{
  "model": "autoregressive pixel model",
  "dataset": "microscope photos of single blood and bone marrow cells",
  "train_examples": 194171,
  "image_size": 20,
  "horizontal_flip": true,
  "levels_per_channel": 4,
  "vocab_size": 65,
  "arch": "transformer_decoder",
  "width": 192,
  "layers": 6,
  "norm": "rmsnorm",
  "norm_position": "pre",
  "activation": "gelu",
  "mlp_ratio": 3,
  "head_dim": 64,
  "fused_qkv": false,
  "bias": "all",
  "qk_norm": false,
  "parallel_block": false,
  "dropout": 0.1,
  "inner_norm": false,
  "positions": "learned",
  "tie_embeddings": true,
  "init": "xavier_uniform",
  "residual_init": "zero_last",
  "optimizer": "normuon",
  "muon_scale": "match_rms_adamw",
  "lr": 0.0019,
  "momentum": 0.95,
  "nesterov": true,
  "orthogonalizer": "polar_express",
  "adamw_lr_other_params": 0.0024,
  "grad_clip": 3.0,
  "steps": 40000,
  "batch_size": 64,
  "epochs": 13.2,
  "lr_schedule": "cosine",
  "final_lr_fraction": 0,
  "warmup_steps": 8000,
  "weight_decay": 0.02,
  "adamw_weight_decay_other_params": 0
}
Rows from block 2, named by matrix and row number. Rows with one number belong to one attention dimension. Each number is 128 + 24 x the weight over the matrix's rms, rounded and kept within 0 to 255. All counts start at 0.
# q: attention query (model.blocks.2.attn.q.weight, 192x192), inputs 39-77
# k: attention key (model.blocks.2.attn.k.weight, 192x192), inputs 39-77
q.33 [160 148 110 148  83 133 134 183 155 146 115 107 148 127 146 155 113 103 104 130 162 167 146 165 116  98  96 110 123  98 152 106 158 141 140 142  94 148  94]
k.33 [163 103 126  77 140 108 136 170 141 103  97  65 115 109 131 148 153 135  90 106 111 179 103 122 149 137  90 127 129 124 185 145  91  88 127 129 103 133 117]
q.34 [140 131 133 155 143 115 137 138 134 106 122 111 138 112 100 168 156 111 122 129 152 114 170 126 160 132 112 152 115 138 149 121 160 127 140 171 117 125  93]
k.34 [107 113 118 117 161 137 124 104 184 116 128 100 127 115 101 152 131 116 128 155 160 123 148 148 150 148 146 124 164 114 157 171 103 157 115 124 123 137 118]
q.35 [122 133 185 143 164 126  98 124 178 135 112 162 126 170 115  85 111 123 102 151 171 120 104 135 122 142 121  96 128  99 133 100 123 109  76 128 138  86 168]
k.35 [109 108 110 168  81 143 114 104  94 125 131 151 156 123 156 114 103 131 106 165 127 133 109 153 144 109 103 152 100  68 140 114 137 112 107 170 121 141 148]
q.36 [126 144 139 127 111 100  72 140 116 141 111 139 133 177 129 118  91 110 124 137 130 117 115 117 150 104 199 119 164  79 139 109 132 158 100 137 148 118  95]
k.36 [127 145 145 130 154 169  86 120 122 144 138 158  97 149 105 158 119 142 119 118  62 115 126 193 103 154 134  98 127 110 113 126 116  99 112 122  89 116 104]
q.37 [109 161 116 105  63 111  84 181 222 147  92 163 165 174  68 109  55 154  74  77 144 141 133 119 157  80 150 157 140 134  90 101 163 125 162 112 135 120 131]
k.37 [114 125 128 116 127 196 175 171  99 112 111 157 103 116 168 147 130 180 144 131  88 155 117 126  78 182 130 123  86 151 142 139 105 128 202 189 118 117 168]
q.38 [148 151 165 175 105 122 152 149 146 126 124 120 141  68 130 131 122  87 115 152 172 132 141 128 133  91 114 107 105 140 140  98 182 148  82 159 157 165 117]
k.38 [144 112 120 117  96 135 116 112  68 150 116 107 143 156 138 145 131 131 132 151 104 127 125 112 100 115 131 127 157 102 134 124 124 144 111 100 138 133 124]
q.39 [157  90 127  93 120 128 115  93 117 130 138 116 146 119 136  78 141 117 122 134 132 156  97 151 175 107 116 126 124 157 147 105 146 135  63 122 190 114 129]
k.39 [103 162 101  97 104 113 108 118 118 161 111 140 152 134 128 143 104 111 116 170 114 159 116 184 132 125  93 131 115  93 110 144 146 117 140 126 158 107 113]
q.40 [127 111 111 165 164 116 127 142 179 138 151 132 116 129  82 134 159  96 119 117 181 130 162  87 134 146 157 158  97 160 135 146 131  97 121 136 107 122 104]
k.40 [101  98 137 180  93 139 127 126 161 129 120 147  93 127  57 149 116 115 111 129 147 110 160 122 170 149 122 118 142 157  94 169 150 156 112 127  88 125 125]
q.41 [155 141 106 131  96 109 119 115 133 138  93  94  98 169  74 147 150 119 140 150 130 116 111 141 132 125  81 121 135 129 107 117 142 112 113 123 131 154  88]
k.41 [134 135 110 123 133  85 182 153  89 105 121 112 130 161 111 126 100 112 158 119 107 148 130 135 114 139  91 120 138 193 136 149 142 138 131 151 123 163 109]
q.42 [132 151 102 128 164 117 161 157 135 126 167 134 125 141 148 120 113 129 108 120 117 113 157 164 156 105 117 154  76 124 136  95 144 126  87 155 140 167 144]
k.42 [160 129 171 151 157 143 148 122 103 167 126 135  94 136 134 118 160 168  96 162 109 107 126  69 146 116 170 117  67 158 116 128 106  99 182  60 112 127 136]
q.43 [106 124 115 142 144 116 120  86 136 108 124 122 120 143 124 102 167 152 142  97 131 123 134 168 141 135 141  93 147 121 146 109  84 116 130 142 137 131 162]
k.43 [119 143 152 160 118 112 142 119 106 143 124 136 141 113 120 126 151 128 141 135 143 101 128 132 122  55 142 116 112 132 138 118 159 142 123 147 109 135 145]
q.44 [110 123 121  94 144 146 108 116 152 136 143 116 105 124 114 130 103 159 120 154 118 116 157 124 155 134 134 167 135 167 143 106 179 118  75  86 129 119 108]
k.44 [115 164 114 139 131 139 128 150 152 159 128 147 115 149 157 165  91 115 133 111 160 130 102 101 111 153 159 144 136 131 135  93 137 139 181 132 118 130 104]
q.45 [118  70 122 136 136 181 171 140 101  60 145 129 125 119 107 136 135 158 125 132 180 140  87 156 136 169 107 112 129 131 149 127 112 141 140 150 115 136 147]
k.45 [126 115  97 113 143 132  90 163 160 131 102 175 142 169  94 168 103 161 145 115 143 110  99 137 148 140 168 154 123 127 119  67 117 155 127 124 158 117  98]
q.46 [145 165 109  76 148 102  74 114 131 171 128  97 130 163 136 140 135 146 111 127  76 103 123 143 114 154 175 130 175  82 126  88 103 112 126  81 125 109  86]
k.46 [142 123 139 150 131 112 165 131 159  98 132  94 125  96 140 147 132 136 128 143 127 134 136 125 155 128  94 110  97 176 104 126 102 118 133 127  81 128 114]
q.47 [104  99 146  88  80 126 155 160  88  74 140  86 126  75 145 153 108 107 116 124 165 171 137 138 149 112  86 122 137 142 128 169 132 134 134 126  93 155 104]
k.47 [107  84  90  53 109 113 125 198 106  94 100 120  96 128 160 157 110  73 109 109 101 134 119 137  91 163 136 160 146 101  97 135  76 101 158 176 119 141 116]
q.48 [138 105 176 122 153 149 128 120 118 118 147 144 114 123 131 147 133 127 137 116 119 171 167 110 117 128 124  81 106 154 145 154 167  71  89 127 141 134 136]
k.48 [ 89  73 157 118 125 138 144 169 131  91 138  83 170 143 142 142 149 105 119 143 102 106 119 147  97 160  88 152 140 143 110 117 143 117 128 157 135 137  94]
q.49 [130 104 181 135 169 142 101 109 110 125 129 147 141 154 117 131 170 163 134 139 118 148  96 148 127 140 169 112 130 111 170 104  85  63 120 150 120  83 158]
k.49 [128  85 162 155 160 127 129 139 179  88 163 131 126  91  94 120 134 148 136 127 157 145 152 185 174 139  80 122 122 171 139 153 150 143  87 127 128 143 107]
q.50 [152 104 110 132 118 130 166 103 126 114  92  67 123 163  63 126 145 115 103 164 154 111 127 121 161 131 105 131 102 119  95 109 132  97  94  91 137 111  96]
k.50 [132 110 125 101 142 104 143 143  88 148  98  99 133 178 113 105  85 111 119 121 122 164 130 156 156 132 106 130 120 150 109 120 127 100 117 144 133 143  93]
q.51 [150 137 124 149 129 140 157 105  68 123 131 113  76 105 168 130 129 154 167 147 151 123 151 130  86  96 114  95 122 128 112 172  85 170 170 178 104 160 153]
k.51 [174 117 103 108 142 145 146 154  96 129 151 109 123 157 119 109 146 150  92 112 137 141 145 102 114 120 143 112 145 157 132 129  91 131 134 140 171 132 149]
q.52 [125 117 140 122 128 163 118  83 205 162 140 134 165 190 105  79  84 120 124 155 110 148 102 142 149 146 146 103 117 119 127  98  94 142  49 107 150 146 159]
k.52 [126 148 144 177 148 158 186 115 101 141 192 128 166  90 187 116 106 144 149 159 153 131 129 173 113  81  94 109 134 125 153 136 165 173 122 162 137 148 115]
q.53 [150 127 125 180 140 121 160 147 128  80 178 107 112  75  99 136 174 134 121 129 168 101 152 118 187 142  40 149  88 154 116 144 161 174 124 116  95 162 112]
k.53 [145 172  83  70 113  92  72 127 177 183  80 136 126 148 121 122 108 104  75 137 129 123 111 143 182 130 156 134 165  69 111  79  73 148 152 113  95 137 122]
q.54 [ 81 177 146 108  62 140 101 170 145 145 113 175 144 123 141 122  88 153  93 155  95 140 139 125 106 122 157 114 118  95 120 113 173 108 119 160 154 148 103]
k.54 [138 121 169 139 121 164 152 121 112 125 163 136  82 115 168 165 140 132 153  91  96 124 129 144  70 164 131 104 132 108 159 127 111 167 140 134 117 110  97]
q.55 [122 133  91 111 103 172  92  95 169 161 123 144 132 169 101 137 170  73 150 131 133 115 116 108  96 131 162 115 173 101 116 130  96 152 167 141 114 138 159]
k.55 [102 165 164 118 156 145  95 115 181 145 167 161 190 140 132  99 165 149 142 124  98 137 129 137 113 107 176  66 143 131 123 126 158 133 117 146 143 108 178]
q.56 [133 162 136 136 173 121 168 121 101 143 171 110  86 104 170 120 135 155 129 139 131  88 128 153 108 115  83 144 126 123 111 123 112 140 158 124 112 176 138]
k.56 [211 176 106 100 133  82 158 106 173 125 139  99  73 133  97 125 174 148 103 107 159 142 107 115 176  81 128  96 155 149 130 135  88 143  94  73  92 152 113]
q.57 [152 112 128 106 146 122 137 124 132  80 108 102 149 122 132 173 128 115 142 102 148 142 117 165  90  97 101 133 130 155 145 149 159 159 141 117 132 119  96]
k.57 [129 120 111 105  96 102  95 109 182 110  91 100 108 143  98 141  97 110 131 170 151 149 164 139 131 141 104 151 138  93 118 119 103 154 172 138 124  95 137]
q.58 [145 143 138 132 151  94 136 129 161 114 145 130 142  91 120 133 141 106 116  94 152 117 134 114 113 115 107 150 133 177 161 122 139  98 122 117 132 117 140]
k.58 [135 122 144 148  71 156 115 148 117 118 114 153 140 134 123 134 127 102 119 164 140  95 152  95 110 171 162 128 150  98 100 113 142 109 117  90 127 114 120]
q.59 [116 182 123 133 107 163 119 100  91 131 108 149 159 126 169 138  86 149 173 126 114 110 111 123 103 143 192 117 109 143 136 102 116 126 101 150 123 156 132]
k.59 [146 125 118 151 188  82  82 105 121 142 111 162 118 127 107 163 131 128 152  82  89 135 127 137 124 128 132 141 151 136 140 114 140 120 103  96 113 122  76]
q.60 [131 130  83 146 127 113 120 146  92 128 110 115 163 108 165 126  95 118 154 144 142 117 133 101 123 120  52 164 102 120 178 145 158 147 140 189 179 140 120]
k.60 [113 151 120 106 144 135 108  99 113 176 103 137 123 134  76 181 147  86  99 154 138 102 153  99 111 150 162 161 156 100 150 196 100 110  97 112 127 119 120]
q.61 [153 150 114  73 136  82  89 139 102 147 119  92 116 136 108 188 157  66  97 124 127 176 133 103 111 105 156 106 172 100 150 135 125 135 142  93 134 108 100]
k.61 [139 143 168 113 124 148 121 158 107 121 103 117 109 139 110 142 122 122 135 153 148 143 101  77 118 131 141 107 127 101  95 130 135  87 122  98 128 124 120]
q.62 [123 123 137 155 174 155 150 151 190 111 105 147  86 111 112 122 150 152 132 119 136 108 134  91  98 140 160 135 101 176 137 125  98  91 143 102  96  99 115]
k.62 [144 123 123 176 105 142 131 136 104 119 140 145 109 105 107 129  81 136 164 106 141 120 122 117 115 132 159  99 130 130 106 118 161 152 104 102 131 141 116]
q.63 [153 129 138  69 126 112  95 153 162 110 134 134 133 150 109 182 139 132 101 109  88 160 180 118 119  97 100 180 136 150 145 171 140  93 121 119 132 125 127]
k.63 [ 94 146 176 133 125 106 146 189 209  95 124 167  74 150 131 166 110  99 125 118 136 104 133 134 102 145 143 138 122 155 121 112 161 134 145 177 108 133 114]
q.64 [127 147 156 110  75 129 114 145 178 174 126 139 107 159 104 177 104 143 104 134 128 122 159 117 128 153 142 123 137 108 141 131 156  89 147 120  87 100 156]
k.64 [134 114 149 144 102 139 164 102 110  87 100  89 159  69 114 138 137 159 155 156 153 148 144  93 145 134  89 139 101 180 156 137 148 122 112 135 104 120 125]
q.65 [ 91 148  99  73  97 145 137 122 106 105  78 161 125 148  91  77 124 157 167 173 132 112 107 133  99 119 139 149 147 151  74 189 114 174  89 136 140 165 153]
k.65 [124 154 129 105 141 140  77 127 187 169  96 172 134 198  49  98 135 131  98 121  99  90 127 129 115 117 180  89 124 153 134  48 102  91  91 102 130 123 118]
q.66 [159  64 137 103 120 128 144 109 146 100 143 109 132  78 120 164 148 136 161 116 131 168  88 142 122 131  75 153 113 160 145 134 170  97 122 108 109  99 135]
k.66 [157 186  97 145 120  91  91 101 101 100 142 129 133 136 121 128  88 140 120 146 166 136 169  96 125 101 145 100 138 129 144 143 150 151 126 144 132 119 154]
q.67 [159 106 127 138 140 161 143  78 101  60 137  87 167 101 114  91 135 133 135  93 164 121 136 145 105  96 100  70  92 104 148 154 105 156 141 156 156 134 128]
k.67 [130 141 117  89 107  62 123 129 128 150 138 150 126 176 129 109 115 128 101 133 121 134 114 141 171  69 175 116 172  77 116 130 135 130 124 157 128 118 174]
q.68 [134 125 141 155 113 110 179 132 126  62 151 103 125 101 169 109 125  86 159 132 178 121 128  79 132 100 122 180 134 135 148 100 205 159 125 125 127 151  96]
k.68 [172 110  97 116 148 142  85  77  91 179 116 145 141 150 200 140 147 135 165 123 100 130 107 111 101 119 195 132 161  78 153 164  68 134 180  98 155  97 137]
q.69 [130 151 164 132 176 140 106 133 138 134 106 172 107 113 142 136 156 133 108 118 109 134 114 153 134 129 133 110 120 157 151 174 141 149 146 125  96 111 134]
k.69 [114 122 136 101 114 104 129 145 165  93 181 103 134  92 138 109 158 129 158 142 130 103 120 144 144 114 107 131 114 132 121 130 145 148 111 149 148 158 102]
q.70 [143 125 119 189 161 194 124 100 129 102 117 105 173 135 109 106 150 141 146 174 162 149 125  94 124 109 132 118 150 143 149 132  95 115  98 114 110 146 117]
k.70 [151 111 168 119 150 126  84 116 136 199 167 176 140 164  99  99 118 120 158 105 101 115 111 141 138 138 166 141 128  91 134 120 141 136 104  96 133 117  94]
q.71 [201 166 120 120 118 131 104  55 132 151 146 153 100 120 107 143 134 126 129 126  76 198 133 146 123 138 124 124 117  84 135  93 100  34 159  91 109  74 101]
k.71 [111 174 159 187 151  89 209 126 112 103 127 148 109  98 139 126 135 120 122 121 146 113 150  77 110 113 108 145  86 164 161 134 173 141 115 169 104 131 122]
q.72 [180 170 130 173 110 148 104 178 113 185 120 138 147 166 161 146 130 133 100 147 151 110  84 116 133 124 139  61  58  78 110 103 125 126 129 154  77 150 157]
k.72 [159  86 147 130 175 126 145 106 162  90 162 105 118  79 109  81 167 134 124  88 167 125 111 151 152 102 103 139 162 184 164 157 148 122  69  93 167 140  87]
q.73 [108 109  68  50 115 115 118  82 132 151 106 130 164 174 106  79 113 104 178 156 117 109  85 171 128 116 162 155 191 143 116 105 106 149 139  93 181 136  95]
k.73 [125 168 145 142 143 114  71 100 141 163 135 151 154 128 129 137 120 145  82 127 111 155  87 175 105 155 170  80 109 108 154 117 101  55  93 141 122  71 137]
q.74 [118 115  94 137  99  96 130 170 116 109 156 119 129 149 128 180 145 125  70 180 163 100 127 111 164  71 117 106 122 113 117 116 166 102 106 145 127 145  85]
k.74 [113  70 124  97 121 124 106 139 133  91 107 102 131 122 134 126 111 130 118 102 124 133 141 129 156 143  75 122 141 131 165 146 130  87 111 117 148 125 102]
q.75 [110 101 137 137 197 128  99  99 199  91 112 120 164 150  97 101 145 125 126 130 122 123 160 112 131 167  81 107 146 155 179 135 104 169 111 144 132 169 135]
k.75 [126 121 179 140 115 158 106 126 139 154 105 125 135 124 162 145 139 135 129 163 147 122 127 141 131 117  91 113 166  78  82 127 151 151 145 125 111 183 155]
q.76 [110 118 126 141 136  84 166 131 146  99 132 135 146 123 179 112 131 113 146 116 165 102 169 143 157  85 112 128 113 168 142 147 188 158 131 148 133 130 110]
k.76 [145 128  89 101 122 115 137 119 123 137 115 145 127 105 161 131 137 153 156 154  78 130 117 133 125 115 135 132 185 127 134 118  80 142 135 105 133 157 132]
q.77 [153 178 113  94  96  90  71  95 197 153 106 113 120 145  35 102 119 106 135 128 146 124 127 113 166 118 145 143 126 144 100 135 149  72  89  53 115  91 124]
k.77 [159 125 132 153 141 142 205  85  65 119 106 129 111 139 133 161 163 201 116 179 144 135 157  60 123 123 118  92  93 160 146 157  94  98 114  98 112 109 141]
q.78 [137  99 126 123 107 107 117 108 166 133 102 130 130 140 102 140 118 115  93 148 165 173 118 103 178 101 118 143 136 116 123  58 138  87  74 104 181 107 143]
k.78 [140 119 121 141 107 153 139  82 140 102 125 111 112 148 122 146 131 134 104 184 130 163 145 131 125 147  94 138 125 147 131 169 120 100 151 113 110 105 146]
q.79 [158  99  65  87 153 116 127  92  86 144 143 138 153  99 170 134 134 139 163 126  90 129 131 149  56 125  99 116 196  86 139 147  67 133 142 135 107 147 156]
k.79 [123 164 134 131 130 122 136 155 160 147 152 121 136 154 123 179 139 118  93  98 124  90 151 145 119 116 158 112 151 136 118  70 137  88 122 150  84 128  97]
q.80 [124 128  59 110 112 101  90 118 106 154 109  89 140  92 143 101  79 102 151 143  94 149 143 103 188 112 115 126 164 136 124 123 105 160 115 131 132 189 186]
k.80 [130 136 123  95 116 171 135 106 157 178 107 150 149 195 131 126 149 131 137 100 111 124 125 150 108 110 186  95 184 121 149 137  85 101 111  90 121  87 116]
q.81 [119  85 148 153 161 158 177 103 172 109 136 109 108  96 124 128 121 164 100 120 137 148 119 135 182 114  92 105 125 164 152 126 108  99  97 129 110 103 153]
k.81 [ 81 168  99 136  85 119 125 150 148 122 125  86 148 129 166 171  79 125 125 203 163 133 177 119 149 105 126 120 118  97 136 141 124 132 117 178 108 154 153]
q.82 [121 129 166 116 148 114  84 132 210 135 120 135 128 119  90 100 145 148  89 114 134 108 134 111 134 114 163 105 133 105 142 115 123 137  91 101  84 143 140]
k.82 [150  91 170 166  84 163 130 137 140 116 154 127 123 113 119 151 146 146 155 146 184 132 112 155 117 147 119  75 141 119 121 160 155 145 119 133 118 140 168]
q.83 [150 109 107 143 105 126 149 146 141  87 136 110  71 101 103 130 129 123 152 119 138 104 114 100 208 136 109 124  82 152  81 112 164 175 140 131 123 162 144]
k.83 [147 160 128 153 136 139 115  96  88 179  90 173 115 130 112 137 126 135  98 125 163 120 142 102 158 127 191 161 128  69 112 135  68 162 135  74 134 135 150]
q.84 [101  66 142  93 124 141 164 158 115  83 146 102 133 117 115 136 159 168 142 119  91 120 125 148 144 184  60 114 117 174  95 153 185 106 101 133 129 116 177]
k.84 [133 163  92 145  73  98 100 184 119 144  90 155 133 152 114 138  59 131 149 148 155 106 142 163 128  84 152  88 123 117 118  88 133 128 110 146 106 132 140]
q.85 [ 85  86 162 140 205 110 181 158 140  66 173 120  92  93 169 124 182 137 118  66  91 151 129 113 125 160  43 142  83 216 172 121 186  59 150 136 126  76 119]
k.85 [163 170 121 213 147 116 209 127  24 107 153 125 132  82 183 145  95 179 189 115 183 138 123  97 126 111 110 150  59 182 106 144 191 215 180 187 126 174 117]
q.86 [102 141 175 194  98 129 155 123  73 150 101 142 106 100 120 155  77 150 173 197 141 159 104 104 144 155 100 122  97 147  71 151 137 140 156 121  75 129 164]
k.86 [116 123  34 137 114 105 123 118 181 116 108 116 139 158  80 104 106 101  97 174 168 132 139 183 153 146  77 164 160 123 123 128 106 156 121 116 144 130 136]
q.87 [154 145 108 209  97  89 195 141 150 132 133 127 111  87 155 117  87 122 113 128 213 174 158 144 161  98  83 131  89 140 145 109 196 155 130 121 117 156  76]
k.87 [176 122 117 106 195 144 164  87  50 133 126  82 142 126 130 136 131 150 125 140 123 134 104 130 106 132  67 151 125 146 150 185  91 178 120 132 130 173 105]
q.88 [144 110 138 136 157 196 155  86 103 116 134 103 132 144 134 148 181 164 115 108 104 101 122 104  97 138 114 121 116 147 109 149 112  73 138 110  99 133 159]
k.88 [101 105 145 166 127 125 141 165 184 152 140 128 113 142  96 118 110  89 111 128 178 140 165 130 127 104 131 142  99 121 143 116 181 105  95 139 100 122 105]
q.89 [131 109 113  71 209 148  99  79 202 103 143 109 154 137  82 132 193 165 105 121 105 118 137 105 137 125 175 145 157 152 177 150 116 118  98  65 168  88 121]
k.89 [150 158 186 154  88 171 153 137 118 130 149 123  68 101 162 168 195 142 106 161 168 106 108 114 113  98 112 111  75  94  70 127 173 129 158 123  59 145 132]
q.90 [126 127 177 168 146 141 145 118 128 130 183 123  67 145  85 141 152 181 142 167 154 157 115  90 110 116 125 129 149 115 136 151 114 161 179 101 132  89 119]
k.90 [161 133 134 166  98 119 128 133 106 150 117 111 115 111 118 126 175 133 128 132 175  71 127  87 126  91 167 117 106 139  57 126 118 155 165  92 143 138 142]
q.91 [141 139  91 140  96 133  98 130 140 154 148  88 111 169  85 143 125 164  90 109 146 141 113 105  77 121 157 113 122 114 108 104 112  79 136 125 125 126 153]
k.91 [162 133 158 109 118 114 174 141 110  94 172 106  89 136 112 125 166 148 108 105 160 132 165  73 139 131 104 129 108 183 157 141 181  98  98 114  93 141 136]
q.92 [144 106 129 148 122 150 103 104 135 140  82 105  99  88 143 116 141 103 114 103 166 125 145  96 177 109 103 113 119 126 112 135 119 171 135 104 148 185 142]
k.92 [101 100  95  92 149 100  93 104 156 171 118 125 161 160  76 131 111  89  93 133 119 149 151 143 170  93 126 123 149 100 119 131  89 125 107  94 156 147 156]
q.93 [115  94 102  99 112 116 166 124 175 108 120  84 143 117 115 103  91 143 111 145 156 101 148 114 167 109  80 129  98 136 105  93 173 185 122 134 135 185  85]
k.93 [139 143 138 129 118 188 121 143 106 152  88 163 109 162 119 170 149 130 118 157  62  76  90 127 111 156 140 117 147  78  44 126 103 129 154  85 106 119 129]
q.94 [132 150 133 112 102 131  99 137 174 141 126 137 133 137 127 108 105 111 126 116  99 170 113 147 137 103 134 158 118 141 129  78 156 101 123 163 162 121 136]
k.94 [111 128 142 124 143 168 151 149  57  89 134 121 159 137 175 165 147 142 135 138 100 122 148 153  95 131 133 111 118 140 165 159 112 124 125 146 165 111 155]
q.95 [131 102 157 149 139 135 190  82  58  72 141 102 104  98 159 165 146 139 186 163 136 116 109 114 126 157  69 132 151 136 136 175 120 154 153 108 127 135 126]
k.95 [136 182  39 122 106  76  58 129 187 183 108 148 178 163 122  53 100 119  87 131 143 140 116 125 113  91 171 155 138 108 147  61 166 170 116 112 118 125  99]
q.96 [122 159 140  94 132 149 113 125 126  79 114 155 152 172 147 122 106 150 145 119  96 109 102 136 114 160 115 142 130 143 131 111 161 110  88 117 117 133  86]
k.96 [145 144 122 147 127 160 129 125 129 186 133 143 129 130 124  89  80 144 139 108 137 120 141 142 106 112 131 110  99 135 169  83 173 157 112 172 109 171 103]
q.97 [125 147  59 119 128 118  77 145 128 167 133 144 177 130 163 128  66 122 110  99 128 144 129 152 107  50 183 129 131 105 140  96 153 141 161 149 145 115  99]
k.97 [ 50  77 135 104 159 152 185  96  84  65 130  92 140 116 125 126 157 138 140 112  93 127 130 155 140 158  48 128 140 199 115 130 104  95  97 149 141  82 141]
q.98 [101  84 117 121 105 141 158 161 178 117 123 127 168 145  82  94 156 151 114 178 122 109 171 162 165  91  73 134 117 129 109  88 122  98  76 133 108 135 127]
k.98 [152 125 164 164  71 177 127 166  96 165 103 165 139 145 114 135 115 135 123 180  94  92 152 107 106 138 123 125 118  65  76 149 151  95 122 109 107 160 135]
q.99 [110  99 154 116 124 135 140 132 161 114 135 118 151 127 105 116 160 186 125 136 103 162 100 134 157 124 130 132 164 162 149 162 111  79 131 107 126 109 127]
k.99 [141 179 200 168  98 116 123 128 138 109 140 121 170 123 153 133 105 124 159 142 154 146 139 120 166 112 116  90 115 140 132 130 139 171 131 120 165 147 114]
q.100 [118  84 160 162 158 197 164 101 105  88 141  84  95  86 123 122 167 118 118 149 174 175 109 131 112 151  54 127 100 154 146 195 119 127 103 195  86 158 142]
k.100 [141 147 121 128  69 116  89 175  98 128 120 171 153 183 135 122  94  65 113 112 161 119 119  60 120 128 190 134 115  68  96 119 187 155 131 148 130 147 105]
q.101 [171 164 166 158  99 123 108 167 208 126  87 140 121  97  99 105 132 107  92 164 131 123 150 113 179 140 117 101  88 115 123 128 142 152 128  93  64 148 127]
k.101 [122  79 118 148 106 140 131  86 113  96 127 112 135  94  85 118 168 107 154 130 166  88 119  96 159 132 122 102 134 116  98 165 122 173 111  82 154 169 129]
q.102 [ 76 170 114 109 131 105 109 146 133 150 115 133 130 134 129  84  95 119 156  93 172 143 109 119 154 137  97 140 123 168 111 142 157 211 132 191 133 179 181]
k.102 [130 138 105 126 162 181 106  96  71 130 109 167 153 131 153 120 165 135 157 118 107 143  90 165 120 121 161 107 185  91 144 131  93 159 148 120 169 131 178]
q.103 [132 117 151 136 106 138 162 152 110 133 111 194 122 151 152 137 113 148 111 139 103 157  94 152 139 156 134  84 138  65 111 134 147 108 143 129 112 121 139]
k.103 [105 138 110 117  99 123 129 129 162 119 105 138 179 127 104 102 133 148 102 154 153 114 112 147 123 128 109 161 146 170 141  94 149 163 106 155 131 148 121]
q.104 [181  78 111  71 141 153 111  75  94 145  71 111 110 110  82 151 176 121 122 173 109 106 112 105 157 159  89 108 147 145 123 153  98 121 133  79 149 116 141]
k.104 [149 189 130 146 133  83  90 152 192 160  87 143  93 129  32 158 139 127  72 136 182 106 142 100 136  96 172 113 105 124 108 101 123  88 132 117 114 101 132]
q.105 [121 185 154 180  93 112 140 114 175 136 122 142 121 108 104 140 128 171 115 149 162 109 174 114 140 109 117 123  83 141 108 133 165 102 121 152  91 132 149]
k.105 [159 106 112 147 106 157 139  98  87 101 122 129 126 124 135  76 140 187 159 150 136 135 148 103 163  87  98 117 150 115 128 128 134 193 118  96 139 185 163]
q.106 [109 131 139 102 124 149 108 107 109 143 154 123 154 124 127 131 144 123 122 161 152 161  99 121 144 125 126  91 134 108 120 101 135 122 128 159 151 137 122]
k.106 [134 164 123  85 100 102 103 139 154 118 132 134 146 142 136 117 119 135 140 116  98 129 107 120 138 105 135 106 173 126 148 127 153 134 150  94 159  98 145]
q.107 [132 155 114 147 105 136 123 120 128 138 104 166 149 159  96 124 132 151 124 157 111 124 150 132  89 121 206  97 151  90 116 111 101 103 133 128 120 110 153]
k.107 [137 146 166 141  94 121 182 121 144 110 178 137 121  82 133 136 138 160 184 143 123 121 118 134 106 185 121 184 115 118 123 172 147 138 120  96  83 107  97]
q.108 [134  80 111  98 106 105  60 116 207 163 111 130 132 176  90 115 140  79  98 127 127 123 126 168  98 116 160 153 159 104 122 108 136 135  97 108 164 114 127]
k.108 [142  67 181 158 112 138  89  83 149 102 126 139 124 125 110 162 166 123  77 130 123 149 160  93 173 156 117  75 143  99 153 142 108  91 121 116  97  98 144]
q.109 [149 144  96  88 130 120  62 114 118 159 106 121 178 165  84  94  79 150 140 144  89 131 127 134 130 130 161 188 183  90 144 122  67 135 129  98 163 131 131]
k.109 [105 175 170 149 163 125 117 112 142 145 108 172 127 132  75 124 146 151 121 109 100 139 144 178 125 133 130  85  99 121 103 127 129 139 146 122 132  96 112]
q.110 [ 92 191 134 184 103 159 101 144 134 118 112 112 144 160 104 106  91 105 119 132 185 112 152 181 116 117 104 122  65 125  75  98 206 152 138 190 130 140  84]
k.110 [ 98  69 102  73 115 138 109 140  47 122 140 142 107 139 109 101  73 120 134 122 112 130  97 150 150 158 110 151 128  69 100 152 113 149 136 144 137 151 117]
q.111 [132 141 134 160 105  93  94 129 149 128 152 141 152 152 121 144  86  54 103 167 154 154 129 103 132 116 145 145 144 104 109  88 156 114 126 103 137 157 124]
k.111 [140 114  99  98 158 114 132 118 143 106 109  83  97 148 148 113 162 124 117 129  91 168 148  96 119 195  73 134 131 146 141 160 104 100 141 115 136 112 114]
q.112 [ 90 126 164 116  88 108 107 167 149  83 141 116 129 135  80 135 140 149 130  82 115 116 157 131 119 176 112 103 104 167 116 116 140  98  91 101 141 119 109]
k.112 [151 136 140 150 100 151 176 159 102 147 130  89 136 135 173 128  74 109 166 137 135 147 110 117 119 115  77 126 100 143 121 127 137 162 150 169 117 172 135]